Rows from block 3 of the encoder, named by matrix and row number. Rows with one number belong to one attention dimension. Each number is 50 + 10 x the weight over the matrix's rms, rounded and kept within 0 to 99. All counts start at 0.
# v: attention query, key and value (stacked) (encoder.blocks.3.attn.qkv.weight, 1152x384, the v third), inputs 0-191
# proj: attention output (encoder.blocks.3.attn.proj.weight, 384x384, transposed), outputs 0-191
v.2:56 55 53 63 55 58 63 48 35 44 49 41 47 53 42 59 50 64 64 40 67 61 35 46 52 48 26 50 39 40 72 64 46 40 60 49 42 49 48 63 39 37 69 54 48 61 49 44 59 41 53 66 52 58 58 65 39 27 44 55 46 51 52 68 56 51 49 50 61 52 55 35 61 71 54 51 32 58 57 51 53 51 64 71 56 54 59 76 55 49 54 56 47 41 58 40 56 47 51 38 26 72 50 57 40 72 43 54 45 66 42 41 43 51 39 54 60 46 61 40 70 60 43 62 52 40 51 51 40 40 37 47 41 49 62 55 50 55 51 30 36 41 55 39 47 54 38 63 54 27 35 52 68 65 36 55 43 36 42 31 69 46 39 48 55 60 52 36 33 55 63 57 52 53 38 37 50 58 43 58 40 45 61 43 64 64 50 41 48 64 59 41
v.3:65 44 46 48 42 41 30 52 42 60 58 43 52 48 42 55 27 50 59 46 45 49 50 61 52 50 49 44 49 36 38 22 69 66 62 60 59 52 61 41 53 54 43 57 38 52 41 43 53 51 50 59 46 40 51 37 55 65 49 60 53 50 54 56 59 48 29 58 35 36 51 54 49 43 52 57 55 39 40 51 45 33 39 59 51 59 47 65 61 62 60 48 51 30 60 66 53 52 54 42 20 42 35 50 52 66 54 42 53 52 42 43 40 55 40 41 47 58 50 49 40 36 38 34 39 59 57 42 53 45 46 41 39 55 63 57 48 52 47 48 60 49 29 52 56 41 39 45 43 66 62 45 65 57 59 52 60 70 51 54 49 63 55 47 85 57 38 60 52 63 67 54 56 42 46 68 65 57 54 40 48 45 40 61 68 41 50 69 64 59 65 51
v.4:37 55 35 48 61 35 40 52 45 30 52 35 65 77 58 56 58 43 44 45 66 43 62 47 46 64 59 42 61 53 52 53 41 33 66 43 71 54 45 33 48 62 50 27 49 52 46 41 52 45 61 38 39 57 52 41 44 45 50 62 38 50 30 54 33 53 46 53 31 31 57 41 70 56 26 63 36 55 46 48 43 71 55 36 42 45 43 37 49 31 59 39 58 52 43 49 51 49 69 57 53 55 41 63 62 51 34 61 51 55 53 71 44 49 40 44 62 73 43 40 41 70 45 58 50 50 59 65 61 44 43 45 60 45 45 31 42 67 56 48 48 39 41 52 53 52 56 29 48 40 48 64 57 66 59 51 48 47 34 36 44 42 50 56 48 37 35 59 39 48 72 44 52 54 33 58 45 54 53 49 54 50 49 40 54 41 63 47 54 47 34 68
v.5:45 43 53 55 51 53 51 62 50 53 57 45 57 31 34 65 66 34 47 47 45 54 63 54 44 41 54 57 58 69 55 70 59 52 46 47 57 37 42 65 48 51 53 52 60 61 67 48 46 60 47 49 61 49 40 55 62 61 50 61 35 37 57 39 36 59 40 53 49 43 75 60 63 57 64 44 49 41 64 57 61 49 43 48 43 48 45 44 47 60 41 74 64 61 69 45 34 52 52 28 57 48 53 52 39 49 60 66 35 53 42 39 38 54 43 46 37 56 42 55 64 41 43 63 43 41 55 51 67 41 54 65 44 37 60 53 40 47 44 58 57 58 48 59 45 71 58 59 42 46 60 48 46 58 53 41 67 70 38 56 58 57 66 53 39 44 54 65 45 48 61 48 60 59 54 74 48 38 37 42 55 57 40 52 57 60 45 47 58 47 43 62
v.6:52 49 43 53 52 54 43 53 56 54 51 58 47 49 42 47 50 56 61 48 27 34 61 56 40 38 53 66 58 34 58 54 32 41 58 42 52 36 57 56 50 50 57 55 51 57 49 44 47 47 46 53 54 75 52 55 58 66 42 42 45 60 56 50 45 60 47 49 40 28 46 50 53 46 41 47 64 35 46 51 48 62 58 69 48 36 47 37 55 35 55 58 58 46 35 41 54 42 57 56 46 42 39 34 48 49 52 52 52 52 37 58 61 64 54 59 50 65 38 58 51 25 44 48 56 40 53 45 67 74 45 70 52 55 42 43 42 51 38 64 70 56 27 67 47 60 54 35 31 60 29 44 61 56 47 56 50 63 54 41 60 67 61 42 57 50 54 45 36 59 47 69 72 30 42 61 51 60 54 31 45 49 41 36 59 52 51 49 39 68 46 51
v.7:47 64 37 43 52 42 50 47 60 48 69 42 56 54 37 56 44 47 55 27 48 52 32 21 52 60 56 46 40 59 68 44 52 40 66 36 47 49 51 56 58 49 41 42 45 60 35 55 44 52 43 35 42 38 40 48 63 36 47 44 39 40 43 57 59 57 50 54 60 48 50 52 53 47 57 47 72 32 57 48 34 56 44 56 58 56 68 71 61 44 48 59 45 52 52 55 57 62 43 50 44 46 54 59 43 24 45 51 65 56 45 55 30 67 53 61 46 45 37 43 57 34 57 65 51 66 58 47 58 65 59 41 58 58 60 48 52 47 36 52 37 57 53 53 59 39 54 50 59 46 55 49 45 43 60 36 45 61 44 51 49 50 30 47 46 34 44 35 55 54 50 70 62 47 46 60 42 44 56 45 57 44 64 40 40 47 64 33 38 42 33 50
v.8:62 54 40 48 51 30 57 70 51 62 50 63 62 53 44 56 43 57 55 64 45 64 48 35 31 48 41 45 59 43 29 60 53 44 51 43 44 53 52 46 59 66 61 56 40 58 55 38 48 49 65 62 32 37 37 45 33 39 53 47 56 46 50 48 36 46 45 47 70 56 56 57 51 67 53 40 45 54 42 23 67 35 68 51 50 43 63 62 65 39 34 47 58 59 56 50 46 31 43 41 53 35 41 48 56 64 57 39 43 47 51 41 44 61 54 43 57 57 52 62 45 50 59 41 64 54 52 53 48 53 65 48 51 58 49 63 57 68 67 64 47 45 46 36 35 48 48 50 35 36 62 47 47 46 57 40 49 47 43 56 54 51 60 36 63 40 49 49 58 72 55 51 52 41 58 49 49 48 44 55 41 56 65 58 48 41 69 58 36 57 56 42
v.9:58 58 56 46 50 36 63 58 39 40 51 53 75 48 49 61 48 65 54 41 39 67 58 40 50 54 52 43 42 52 42 52 44 47 49 56 60 54 50 71 41 54 62 53 52 44 51 68 34 54 33 46 56 65 58 57 51 45 53 64 63 44 44 45 52 38 53 46 43 40 58 62 60 50 53 48 48 55 50 50 61 60 57 52 49 54 53 38 53 56 52 38 61 39 54 52 58 37 43 41 56 53 54 54 24 34 52 34 58 41 61 27 39 56 43 54 48 56 49 55 59 51 54 55 54 39 39 60 36 46 55 58 42 43 42 54 46 47 59 46 28 49 52 65 65 48 39 57 60 66 46 47 48 63 55 53 48 35 53 44 58 71 53 57 55 47 43 46 51 42 61 55 46 56 58 51 41 48 58 50 47 48 50 56 70 62 48 43 55 56 57 69
v.10:52 40 53 44 54 58 46 60 66 43 34 41 47 52 36 38 35 53 35 50 44 57 67 27 53 54 54 45 53 65 53 51 60 51 45 54 55 39 44 48 30 53 44 56 42 39 51 71 58 40 41 44 58 38 61 44 65 37 70 48 60 55 51 59 60 52 37 57 53 53 45 50 62 59 42 57 34 63 62 43 64 40 43 45 49 43 50 53 49 39 39 59 62 52 57 55 51 65 37 56 52 36 50 57 54 38 47 47 47 49 61 46 33 56 54 34 42 44 42 35 39 54 41 35 60 56 48 42 44 45 51 45 40 52 53 60 69 34 49 49 43 51 67 52 51 45 45 62 68 53 44 69 49 63 47 57 35 56 61 51 53 58 62 40 65 54 45 41 51 38 74 44 40 51 56 70 37 34 38 51 67 77 55 44 58 52 43 36 23 53 63 76
v.11:50 46 54 58 45 57 39 52 47 48 57 63 52 44 45 56 43 48 46 48 64 27 45 48 76 43 55 38 36 45 50 50 72 55 53 42 67 48 30 46 67 60 52 66 53 58 34 50 36 30 46 56 52 25 54 56 42 54 55 62 53 42 61 63 43 57 42 38 43 34 34 68 35 41 40 34 51 53 36 65 56 47 47 57 52 45 44 68 50 68 46 45 59 57 30 47 45 49 54 55 36 63 60 50 54 60 45 45 26 57 59 58 43 46 48 57 28 53 42 61 39 64 57 41 69 64 63 47 49 47 40 41 45 37 42 66 59 44 32 38 52 48 46 31 70 65 51 48 53 56 42 55 43 74 42 62 57 72 68 51 45 67 35 61 69 50 61 60 56 44 50 57 54 49 45 33 60 57 60 32 39 49 48 47 55 48 50 47 54 62 55 59
v.12:36 51 50 48 51 47 65 47 54 58 44 54 53 60 48 49 50 48 39 44 49 42 47 61 39 43 49 44 51 46 60 46 48 51 44 43 55 55 60 42 50 38 44 56 44 48 64 49 27 58 31 21 65 64 61 47 47 61 60 58 58 61 33 59 45 64 66 38 37 44 59 48 47 29 43 42 49 59 52 60 43 50 61 27 69 46 36 45 41 58 44 51 59 47 47 43 54 53 67 60 63 38 60 63 45 25 45 48 42 47 60 40 44 63 36 54 48 50 33 45 43 43 57 31 64 45 46 64 56 47 46 55 56 59 44 43 24 41 47 40 60 50 62 54 52 42 42 44 50 43 54 46 57 42 44 66 27 42 61 55 33 66 51 34 63 54 37 43 49 57 50 64 54 65 39 54 33 24 51 46 47 41 46 41 40 56 35 58 27 63 55 54
v.13:42 55 29 34 60 32 42 54 42 55 38 44 58 64 37 42 54 45 64 49 68 37 52 60 43 41 64 64 45 42 48 38 49 55 61 43 46 42 44 61 45 32 62 48 58 72 47 48 42 39 54 30 69 47 48 59 45 65 47 48 41 35 45 48 37 50 34 36 39 35 60 65 55 63 34 48 49 38 54 69 49 35 61 50 45 48 41 49 48 42 60 55 49 50 43 52 56 50 50 50 44 37 26 45 38 47 42 61 44 65 52 62 63 53 44 65 43 45 51 31 62 63 40 47 47 50 40 57 73 60 58 51 46 47 48 31 49 53 52 66 48 55 29 53 45 64 54 56 73 27 53 45 58 53 54 42 37 46 58 46 48 50 27 51 61 53 60 41 33 68 52 59 46 59 52 50 47 46 45 53 58 50 60 56 42 38 41 63 46 62 67 38
v.14:49 37 39 55 21 51 57 47 56 64 68 50 70 33 44 47 36 63 49 43 55 56 50 52 53 34 76 41 42 48 48 61 62 51 49 60 60 39 51 59 46 45 53 51 59 73 40 52 56 51 66 44 64 36 74 48 56 55 37 65 40 46 56 53 38 62 45 47 47 56 60 46 45 38 53 48 64 22 33 39 61 46 57 51 62 44 56 63 37 44 64 51 62 67 44 38 46 55 38 59 41 35 51 65 53 42 61 62 62 55 41 41 46 53 46 38 55 44 51 64 49 59 41 71 38 55 40 65 63 46 42 52 40 52 58 50 58 53 51 36 48 27 48 32 44 53 29 45 40 43 70 52 39 51 53 53 34 41 70 66 36 36 47 51 46 51 46 52 33 59 55 75 41 55 51 46 34 73 37 54 55 63 45 54 34 40 76 37 54 43 50 67
v.15:55 36 44 46 75 55 58 48 46 49 44 66 57 54 51 59 60 44 62 43 59 65 58 49 57 48 49 67 51 47 55 42 50 65 47 47 62 38 54 43 62 47 50 38 45 61 49 48 60 46 53 55 23 38 46 42 44 39 63 49 31 54 53 62 42 31 62 42 48 48 39 45 47 53 35 40 50 57 60 58 42 58 62 50 44 47 58 50 50 50 60 56 51 35 68 47 55 52 31 53 56 39 55 58 39 37 34 38 49 50 58 45 46 44 31 54 42 39 40 53 53 57 56 71 39 64 38 56 61 45 46 51 31 55 36 53 62 41 19 44 64 65 52 52 37 64 50 44 32 35 50 63 53 40 29 52 64 48 57 48 31 42 59 61 42 45 61 50 47 34 60 36 52 41 52 56 56 44 40 54 52 47 43 60 62 38 50 56 55 52 52 55
v.16:37 60 51 53 43 27 52 42 52 56 37 61 33 52 59 30 62 33 49 56 47 42 44 44 40 51 53 46 53 40 42 66 45 42 50 60 40 58 46 51 75 56 47 49 38 55 59 52 40 42 53 60 54 44 18 48 58 51 59 35 36 77 45 50 49 50 46 47 35 54 45 51 53 50 53 59 44 33 37 39 55 57 42 53 50 54 60 55 63 43 37 57 56 54 40 45 47 44 40 61 48 53 44 64 58 58 46 41 50 59 44 63 51 64 61 69 41 38 48 52 57 69 49 46 53 34 25 54 48 52 51 45 47 56 35 56 65 37 44 34 48 70 52 46 40 50 64 62 56 71 42 57 45 47 32 57 55 51 65 53 41 53 46 53 47 45 53 56 45 57 42 53 71 43 51 54 41 46 46 55 61 53 73 62 44 60 60 60 35 56 65 52
v.17:53 61 27 31 59 24 56 38 66 36 32 53 48 47 66 32 45 45 35 67 36 45 36 47 44 48 44 41 44 43 45 59 52 42 42 55 51 50 41 45 50 31 47 68 57 41 53 53 56 49 34 59 56 58 54 41 44 52 60 60 29 55 65 63 41 54 43 46 39 48 61 44 59 51 50 43 68 59 57 35 43 60 58 52 49 65 46 36 39 47 50 59 49 39 54 52 59 24 49 46 61 41 59 52 36 43 46 60 57 55 52 46 80 37 51 47 64 54 56 53 56 47 49 37 50 40 54 53 57 42 62 52 40 52 59 48 50 56 39 50 47 50 56 55 63 48 47 55 38 59 31 56 53 44 50 36 51 40 59 47 35 59 63 46 65 54 60 54 80 43 44 52 54 42 49 42 51 57 45 40 54 57 56 49 72 54 54 51 50 53 49 59
v.18:35 25 62 46 55 30 47 46 51 53 46 59 55 57 68 58 59 53 63 68 42 53 68 40 54 64 43 51 33 50 41 40 53 66 53 55 37 53 50 45 52 46 53 46 50 56 66 47 44 46 51 46 51 57 37 45 51 70 28 57 64 58 40 45 48 59 32 52 54 49 70 66 46 46 47 51 52 34 44 60 54 35 47 31 41 57 36 35 55 45 41 43 49 62 60 58 55 62 63 55 43 56 55 53 58 48 57 55 50 56 57 47 57 45 71 47 41 46 54 38 43 47 57 40 45 52 46 43 58 58 40 56 28 44 50 54 37 48 49 48 31 42 40 44 55 57 51 45 39 53 30 53 61 51 49 49 44 44 49 47 52 58 58 43 66 42 66 28 47 42 37 57 39 49 48 50 70 39 50 54 47 44 43 58 47 61 63 54 66 48 44 56
v.19:47 31 47 52 52 42 37 62 48 64 53 65 53 57 64 52 71 55 62 54 48 46 70 44 55 50 39 47 52 32 59 56 59 51 45 49 56 57 43 58 61 39 51 40 49 71 64 26 47 33 49 50 40 45 34 47 69 65 48 46 48 49 55 46 65 38 34 56 44 35 49 43 46 52 43 55 46 58 42 44 61 40 45 37 59 52 59 66 47 60 53 71 45 56 48 53 59 45 62 53 50 59 36 53 59 44 57 36 42 55 42 53 66 46 37 50 52 65 48 56 58 46 49 66 63 61 34 52 40 69 45 56 43 65 65 41 43 58 51 61 44 57 64 56 38 28 46 43 47 37 59 32 49 59 53 58 30 35 46 45 25 32 62 52 32 40 48 50 51 51 45 72 67 45 64 53 44 62 53 58 65 55 30 41 63 61 48 62 64 54 47 58
proj.2:45 65 59 51 57 30 78 54 39 36 52 55 49 43 38 36 73 57 47 44 52 43 51 44 62 58 62 39 64 54 54 35 46 47 37 67 63 58 41 44 45 58 55 39 41 61 38 51 70 70 55 39 54 44 60 43 30 45 51 34 56 48 57 59 40 57 60 29 59 57 52 68 44 62 53 51 47 58 48 29 55 59 58 46 52 60 44 33 63 59 48 46 63 44 47 36 42 43 32 48 55 46 67 70 63 39 58 59 58 58 48 63 52 60 40 40 49 48 52 55 57 51 53 51 46 49 53 31 43 57 46 32 63 55 55 68 67 76 26 66 71 30 75 38 48 45 53 62 33 46 57 46 57 37 45 46 38 38 49 47 41 52 29 52 62 47 62 45 59 52 52 33 62 56 51 82 54 41 40 58 47 42 64 54 56 56 39 50 40 48 44 71
proj.3:44 40 50 39 56 44 59 41 40 45 62 53 59 44 50 33 63 42 55 50 70 50 45 56 50 69 60 45 42 41 52 48 53 40 52 58 50 33 43 63 40 56 50 55 62 44 53 42 44 51 50 48 62 66 55 68 57 42 46 43 57 51 44 45 43 50 47 62 55 49 59 40 47 33 58 50 32 59 53 69 50 62 60 71 54 63 45 50 42 58 35 61 43 34 51 59 43 22 59 49 46 65 79 64 46 56 59 46 61 42 44 35 50 53 49 76 51 54 50 51 27 48 60 45 60 49 46 63 35 55 58 64 45 49 40 62 51 59 40 53 49 44 44 38 70 42 57 47 40 41 42 61 50 38 43 61 39 46 60 52 52 47 56 44 35 47 57 44 51 52 41 63 57 55 71 56 50 46 63 49 47 56 58 65 48 58 46 60 45 46 47 69
proj.4:39 44 64 48 52 39 47 60 42 40 48 61 48 50 53 48 47 55 36 58 44 64 66 53 50 59 40 30 43 63 53 55 55 57 43 51 65 32 47 58 37 43 41 54 59 60 55 50 30 36 35 33 46 36 42 66 55 51 41 38 74 64 50 43 54 62 50 52 35 45 35 43 48 67 54 24 50 46 40 57 58 64 63 52 48 59 53 70 39 43 52 66 44 45 50 51 46 49 50 53 49 45 51 51 39 58 54 45 44 39 30 43 54 80 43 65 61 50 24 52 44 44 51 44 74 28 23 35 50 47 57 71 47 45 42 65 58 43 40 62 39 56 58 63 53 64 54 42 55 55 56 57 54 72 54 54 41 60 26 38 47 50 34 52 52 66 28 62 41 47 44 50 51 65 73 45 54 55 43 46 54 43 36 53 54 69 74 74 50 54 69 42
proj.5:51 46 73 55 39 51 58 58 51 57 38 42 56 67 43 45 55 47 61 58 33 31 54 38 53 36 52 49 46 77 42 54 52 35 52 37 43 62 51 57 50 30 71 36 64 68 58 36 43 48 44 57 47 45 46 51 58 55 60 70 39 57 37 50 54 40 30 50 70 50 44 50 65 48 49 55 46 58 51 27 50 41 49 40 53 29 56 64 60 40 50 54 35 43 47 38 40 48 59 44 45 55 41 42 50 51 58 49 45 54 49 43 52 71 35 45 63 56 58 66 40 55 56 51 57 59 60 55 50 60 54 62 55 57 62 39 55 60 64 49 48 59 33 50 68 40 59 41 60 42 33 36 62 50 44 54 62 73 59 49 42 46 44 54 56 48 68 59 56 46 43 66 31 55 53 40 59 44 50 47 50 47 37 41 52 50 46 55 54 49 35 53
proj.6:48 58 47 41 66 45 47 60 58 46 68 50 37 63 24 34 60 51 62 51 41 53 52 42 50 58 52 55 27 47 52 51 54 46 51 57 46 60 62 58 34 40 35 36 45 57 59 60 54 55 54 58 52 36 55 50 36 38 35 41 50 29 59 36 49 46 61 39 56 61 32 47 38 53 62 43 53 45 37 47 61 65 76 42 47 53 49 58 57 50 51 40 51 42 55 59 68 53 43 40 57 47 36 53 56 48 28 72 48 60 47 61 71 60 46 36 61 50 57 50 69 63 47 53 65 69 75 49 41 54 54 51 58 33 51 42 61 40 68 51 51 42 55 48 35 38 42 54 60 70 60 44 65 55 49 43 61 36 64 59 41 49 50 42 39 56 44 48 55 57 72 72 26 47 50 56 59 44 58 45 57 69 49 52 48 56 43 35 51 35 58 62
proj.7:38 55 69 42 52 49 49 32 64 60 58 44 30 44 53 46 48 24 56 61 47 58 37 35 55 54 48 56 51 56 25 58 39 44 44 55 36 36 65 32 47 51 52 49 59 48 61 53 47 42 61 27 40 54 53 50 48 58 35 40 52 53 59 55 44 47 64 46 44 49 44 60 59 48 50 65 59 50 46 42 53 53 51 55 39 53 55 43 43 71 59 41 51 59 77 43 57 54 69 55 49 51 58 34 61 49 51 62 44 51 38 56 55 52 53 43 54 56 28 55 37 58 50 46 64 41 59 55 44 59 57 43 58 47 44 62 62 61 62 44 49 51 60 42 73 55 69 51 64 38 49 38 24 59 41 53 40 50 39 70 51 45 57 55 74 42 60 57 67 52 46 54 52 39 37 57 50 51 57 48 64 44 54 45 49 42 49 43 57 56 56 58
proj.8:44 50 38 54 39 43 50 68 54 42 60 69 47 50 52 68 39 54 51 57 39 43 60 60 56 64 64 41 41 61 47 44 39 56 60 52 56 65 55 55 38 65 54 39 56 52 54 49 44 33 57 41 62 53 46 48 58 56 58 49 47 41 38 56 49 63 28 56 53 45 48 56 58 46 39 52 63 44 58 44 53 69 52 37 58 47 37 53 59 75 42 53 65 53 71 57 57 45 51 40 46 55 44 63 58 42 52 65 45 45 44 55 51 28 51 51 43 50 37 57 30 38 36 52 43 53 43 44 56 48 62 46 41 51 41 65 51 54 59 44 52 67 55 64 45 50 72 51 59 53 48 43 59 40 42 49 55 48 45 60 45 49 34 51 54 59 49 46 58 44 46 57 41 49 51 65 55 33 37 34 50 56 71 37 43 47 48 54 49 48 44 43
proj.9:67 31 51 68 33 63 41 62 49 32 48 63 48 46 51 46 67 42 60 44 40 26 63 35 68 34 48 60 58 51 31 58 56 50 59 57 43 54 37 65 32 61 36 64 57 53 59 62 53 47 60 44 46 40 44 53 60 82 56 52 53 52 47 61 34 40 50 54 38 56 55 51 50 38 54 54 27 52 40 52 58 51 42 48 46 65 39 49 55 60 72 45 33 27 44 59 52 35 54 58 30 50 63 54 49 51 57 62 54 53 69 57 63 61 61 29 59 34 51 47 43 61 40 52 68 51 54 51 28 35 43 64 62 50 47 33 45 54 32 55 53 47 38 61 53 63 57 50 43 46 58 61 43 46 73 76 45 54 57 45 70 49 61 52 53 71 50 43 48 68 66 44 40 61 51 43 46 58 39 40 53 33 49 44 46 50 49 58 53 59 37 42
proj.10:41 49 59 46 55 41 71 48 50 62 55 40 47 62 53 55 41 47 36 65 65 67 51 43 51 59 41 46 35 65 41 51 26 37 34 52 64 47 41 56 52 54 63 33 38 52 39 33 47 52 39 59 48 60 60 61 32 59 49 68 55 40 62 42 60 54 54 61 45 62 56 54 58 47 44 46 49 38 75 39 53 55 63 57 38 56 53 66 44 72 43 35 55 51 29 59 48 36 48 57 61 33 37 52 44 33 39 49 49 55 63 51 45 41 38 36 48 50 61 48 52 52 32 37 55 56 46 40 40 43 55 50 41 67 53 44 52 47 41 51 50 61 67 60 41 38 57 58 43 54 40 53 54 60 49 46 42 56 30 35 33 46 38 49 48 41 48 53 52 51 44 56 53 58 64 53 48 35 38 55 42 56 38 51 50 53 41 53 57 52 54 46
proj.11:47 48 46 48 50 61 59 42 55 66 55 34 36 41 54 52 39 52 52 40 49 54 46 60 43 44 38 54 66 37 51 43 42 44 62 52 40 46 62 46 58 45 41 56 38 35 52 40 54 39 51 45 35 49 53 45 53 46 62 33 28 35 49 46 43 47 52 53 78 58 45 48 50 43 52 48 51 34 38 38 66 50 72 37 51 43 44 56 54 44 48 34 43 47 46 56 67 45 47 59 51 48 51 48 19 57 42 42 52 41 64 41 59 35 54 56 50 43 52 49 52 62 41 46 43 68 66 39 48 52 54 75 53 55 54 51 50 58 28 58 69 49 58 36 53 43 58 48 62 62 61 61 43 51 66 59 72 50 27 53 49 30 57 60 65 45 35 46 56 40 57 55 47 49 41 56 64 46 35 49 50 65 33 53 61 44 49 62 69 61 56 46
proj.12:51 48 64 62 50 57 38 62 48 55 52 49 41 50 64 37 55 44 42 55 57 41 53 33 52 63 56 50 46 40 41 58 58 43 65 39 28 53 53 44 54 53 60 43 44 52 37 45 55 50 47 55 44 46 52 55 50 50 45 55 46 49 59 63 56 42 52 56 43 35 44 60 54 55 36 55 33 47 44 43 48 53 59 36 48 54 45 47 58 48 51 55 71 60 37 49 49 61 58 46 60 44 41 49 49 51 55 50 51 59 56 53 44 51 42 57 75 67 57 44 44 54 59 47 63 44 45 41 57 54 53 48 61 42 46 66 67 59 66 80 60 38 55 66 35 54 59 54 49 56 52 44 36 46 42 47 45 44 57 42 61 52 37 45 56 40 44 51 37 42 41 52 38 51 54 47 59 55 47 57 66 59 47 75 44 56 65 62 71 38 56 57
proj.13:54 39 45 43 39 53 44 67 48 54 50 34 39 45 65 62 51 56 67 49 42 58 53 39 31 60 63 44 48 50 45 53 37 44 52 60 47 34 42 51 60 27 51 51 55 28 44 52 49 62 52 55 57 42 46 57 39 26 47 50 54 65 47 65 42 47 63 57 41 60 46 49 34 34 51 52 47 36 43 48 53 50 46 63 75 39 53 55 51 69 52 52 47 67 39 42 52 51 58 62 53 56 56 50 64 48 49 67 52 37 31 41 54 48 34 56 46 44 59 63 54 26 52 36 63 47 63 43 56 52 38 57 38 36 29 60 46 54 61 30 34 49 58 59 60 56 56 58 75 56 59 58 35 39 64 46 47 36 46 58 62 41 52 59 57 35 56 69 47 38 43 44 41 42 50 50 49 55 58 76 62 31 52 50 45 58 46 52 59 45 53 56
proj.14:45 57 68 49 57 53 43 43 43 41 37 37 40 59 31 64 52 49 43 57 48 40 48 42 36 44 58 54 53 44 43 63 60 53 65 45 44 45 50 39 47 47 53 63 44 53 73 48 48 57 42 61 53 60 57 69 40 56 49 50 53 47 48 28 59 47 73 52 59 45 43 54 65 47 56 59 75 46 63 54 71 44 29 54 42 45 50 52 35 44 56 35 54 63 70 56 65 50 54 60 54 54 62 58 43 50 51 45 53 45 41 54 43 52 40 55 58 60 56 63 65 60 52 43 47 45 75 48 31 40 34 52 53 54 36 36 52 44 49 54 50 71 39 65 73 39 52 54 33 62 35 52 57 59 45 57 56 48 55 47 47 50 31 55 61 63 38 67 47 57 58 54 50 61 39 49 63 56 54 60 58 38 48 50 46 62 45 47 51 57 75 47
proj.15:62 68 33 50 50 63 39 48 50 45 52 50 59 46 58 59 55 38 52 54 47 47 58 49 51 60 52 54 65 31 57 41 37 57 44 48 43 67 54 57 32 64 43 44 54 48 47 59 52 33 48 53 33 41 45 62 47 67 60 56 50 34 53 52 49 48 54 31 51 48 63 60 53 42 47 64 37 54 53 49 59 49 44 53 45 62 48 37 57 59 52 47 34 41 39 59 38 39 39 29 45 56 39 66 63 25 33 52 48 32 65 53 52 57 51 54 49 43 74 49 45 65 57 29 52 44 62 62 40 51 55 58 67 78 41 68 77 52 46 54 45 48 69 42 55 56 66 67 62 35 63 57 39 62 48 74 46 58 49 58 44 30 45 44 32 39 47 54 57 46 53 56 52 58 34 42 64 48 43 61 43 58 48 51 54 37 46 51 54 47 43 49
proj.16:50 49 49 42 40 45 46 65 45 54 56 41 56 57 43 53 50 57 39 51 56 74 51 38 77 52 41 52 60 50 36 50 33 38 68 62 42 57 42 75 45 32 38 51 55 26 65 52 65 52 69 30 56 53 41 62 61 49 55 52 40 55 60 50 55 45 61 64 51 51 46 51 53 53 56 57 45 44 25 58 55 57 65 46 65 21 41 46 74 48 45 52 47 41 53 53 43 48 52 45 38 62 39 50 53 47 47 47 61 57 36 33 65 48 46 46 49 44 51 58 53 49 45 56 56 39 29 63 53 49 38 66 44 53 69 43 55 50 68 66 43 46 50 58 41 43 45 43 77 41 43 36 53 40 34 46 50 31 46 43 49 40 50 46 39 29 42 63 38 60 78 31 75 46 73 56 39 60 44 52 45 50 57 48 59 58 37 46 60 66 65 66
proj.17:74 55 55 78 36 50 60 61 48 56 41 58 46 58 32 53 51 46 46 45 47 61 45 42 49 44 59 63 47 52 55 43 49 56 54 51 59 45 62 55 41 41 58 37 58 39 56 54 60 58 55 40 37 65 42 53 56 56 63 45 50 51 48 49 42 50 45 77 67 44 38 45 51 43 54 61 67 43 37 59 57 68 30 43 58 59 49 48 61 54 55 58 53 48 48 60 41 65 54 17 46 67 51 36 78 54 50 59 52 32 62 30 55 53 51 52 43 40 41 57 44 61 54 49 66 59 52 55 48 60 51 51 39 66 50 30 63 36 33 33 62 57 55 50 49 51 50 52 56 39 37 65 61 68 46 42 63 48 54 56 25 58 25 40 48 45 56 37 45 43 46 57 51 51 45 37 48 47 47 38 61 49 47 46 43 60 48 59 47 58 55 43
proj.18:59 60 60 44 63 45 82 21 49 39 35 43 60 63 54 48 50 49 60 47 33 48 37 25 35 57 55 61 33 48 44 55 73 48 56 43 39 41 49 51 58 50 54 59 54 42 35 39 53 66 55 53 55 41 45 56 22 62 52 45 47 39 55 39 77 52 58 56 44 54 60 54 55 50 56 41 48 44 56 50 62 54 42 52 57 41 34 36 54 53 53 53 48 46 48 61 59 52 49 53 56 35 39 55 48 53 63 65 59 46 50 54 55 45 61 46 45 47 50 62 51 45 68 47 71 44 34 60 68 37 51 45 33 36 35 51 59 42 52 52 60 55 49 67 36 26 63 44 55 14 43 68 69 40 49 53 52 51 53 32 45 45 82 49 39 48 51 49 48 44 48 45 60 30 53 51 34 58 41 70 71 59 36 37 61 41 44 52 56 63 50 48
proj.19:41 59 35 51 61 46 54 43 61 51 56 39 52 52 45 62 48 60 47 49 50 23 50 37 51 49 50 47 59 37 39 45 48 78 65 38 43 53 31 46 30 59 44 39 44 46 41 65 42 60 53 63 57 67 56 34 54 67 52 49 57 62 42 50 51 47 58 55 48 48 55 47 49 54 58 48 41 24 71 44 43 35 58 56 51 57 48 48 68 54 71 47 53 50 59 41 42 52 46 59 54 47 42 50 64 52 43 40 47 37 55 67 53 62 31 58 41 36 49 53 51 62 44 31 36 44 16 44 68 35 46 36 43 35 38 58 45 47 50 49 38 46 47 60 48 42 55 53 52 76 35 60 55 65 48 39 54 64 38 53 75 45 46 47 50 43 48 47 47 63 42 46 39 52 35 55 37 58 45 64 35 56 46 40 50 55 44 64 31 55 53 56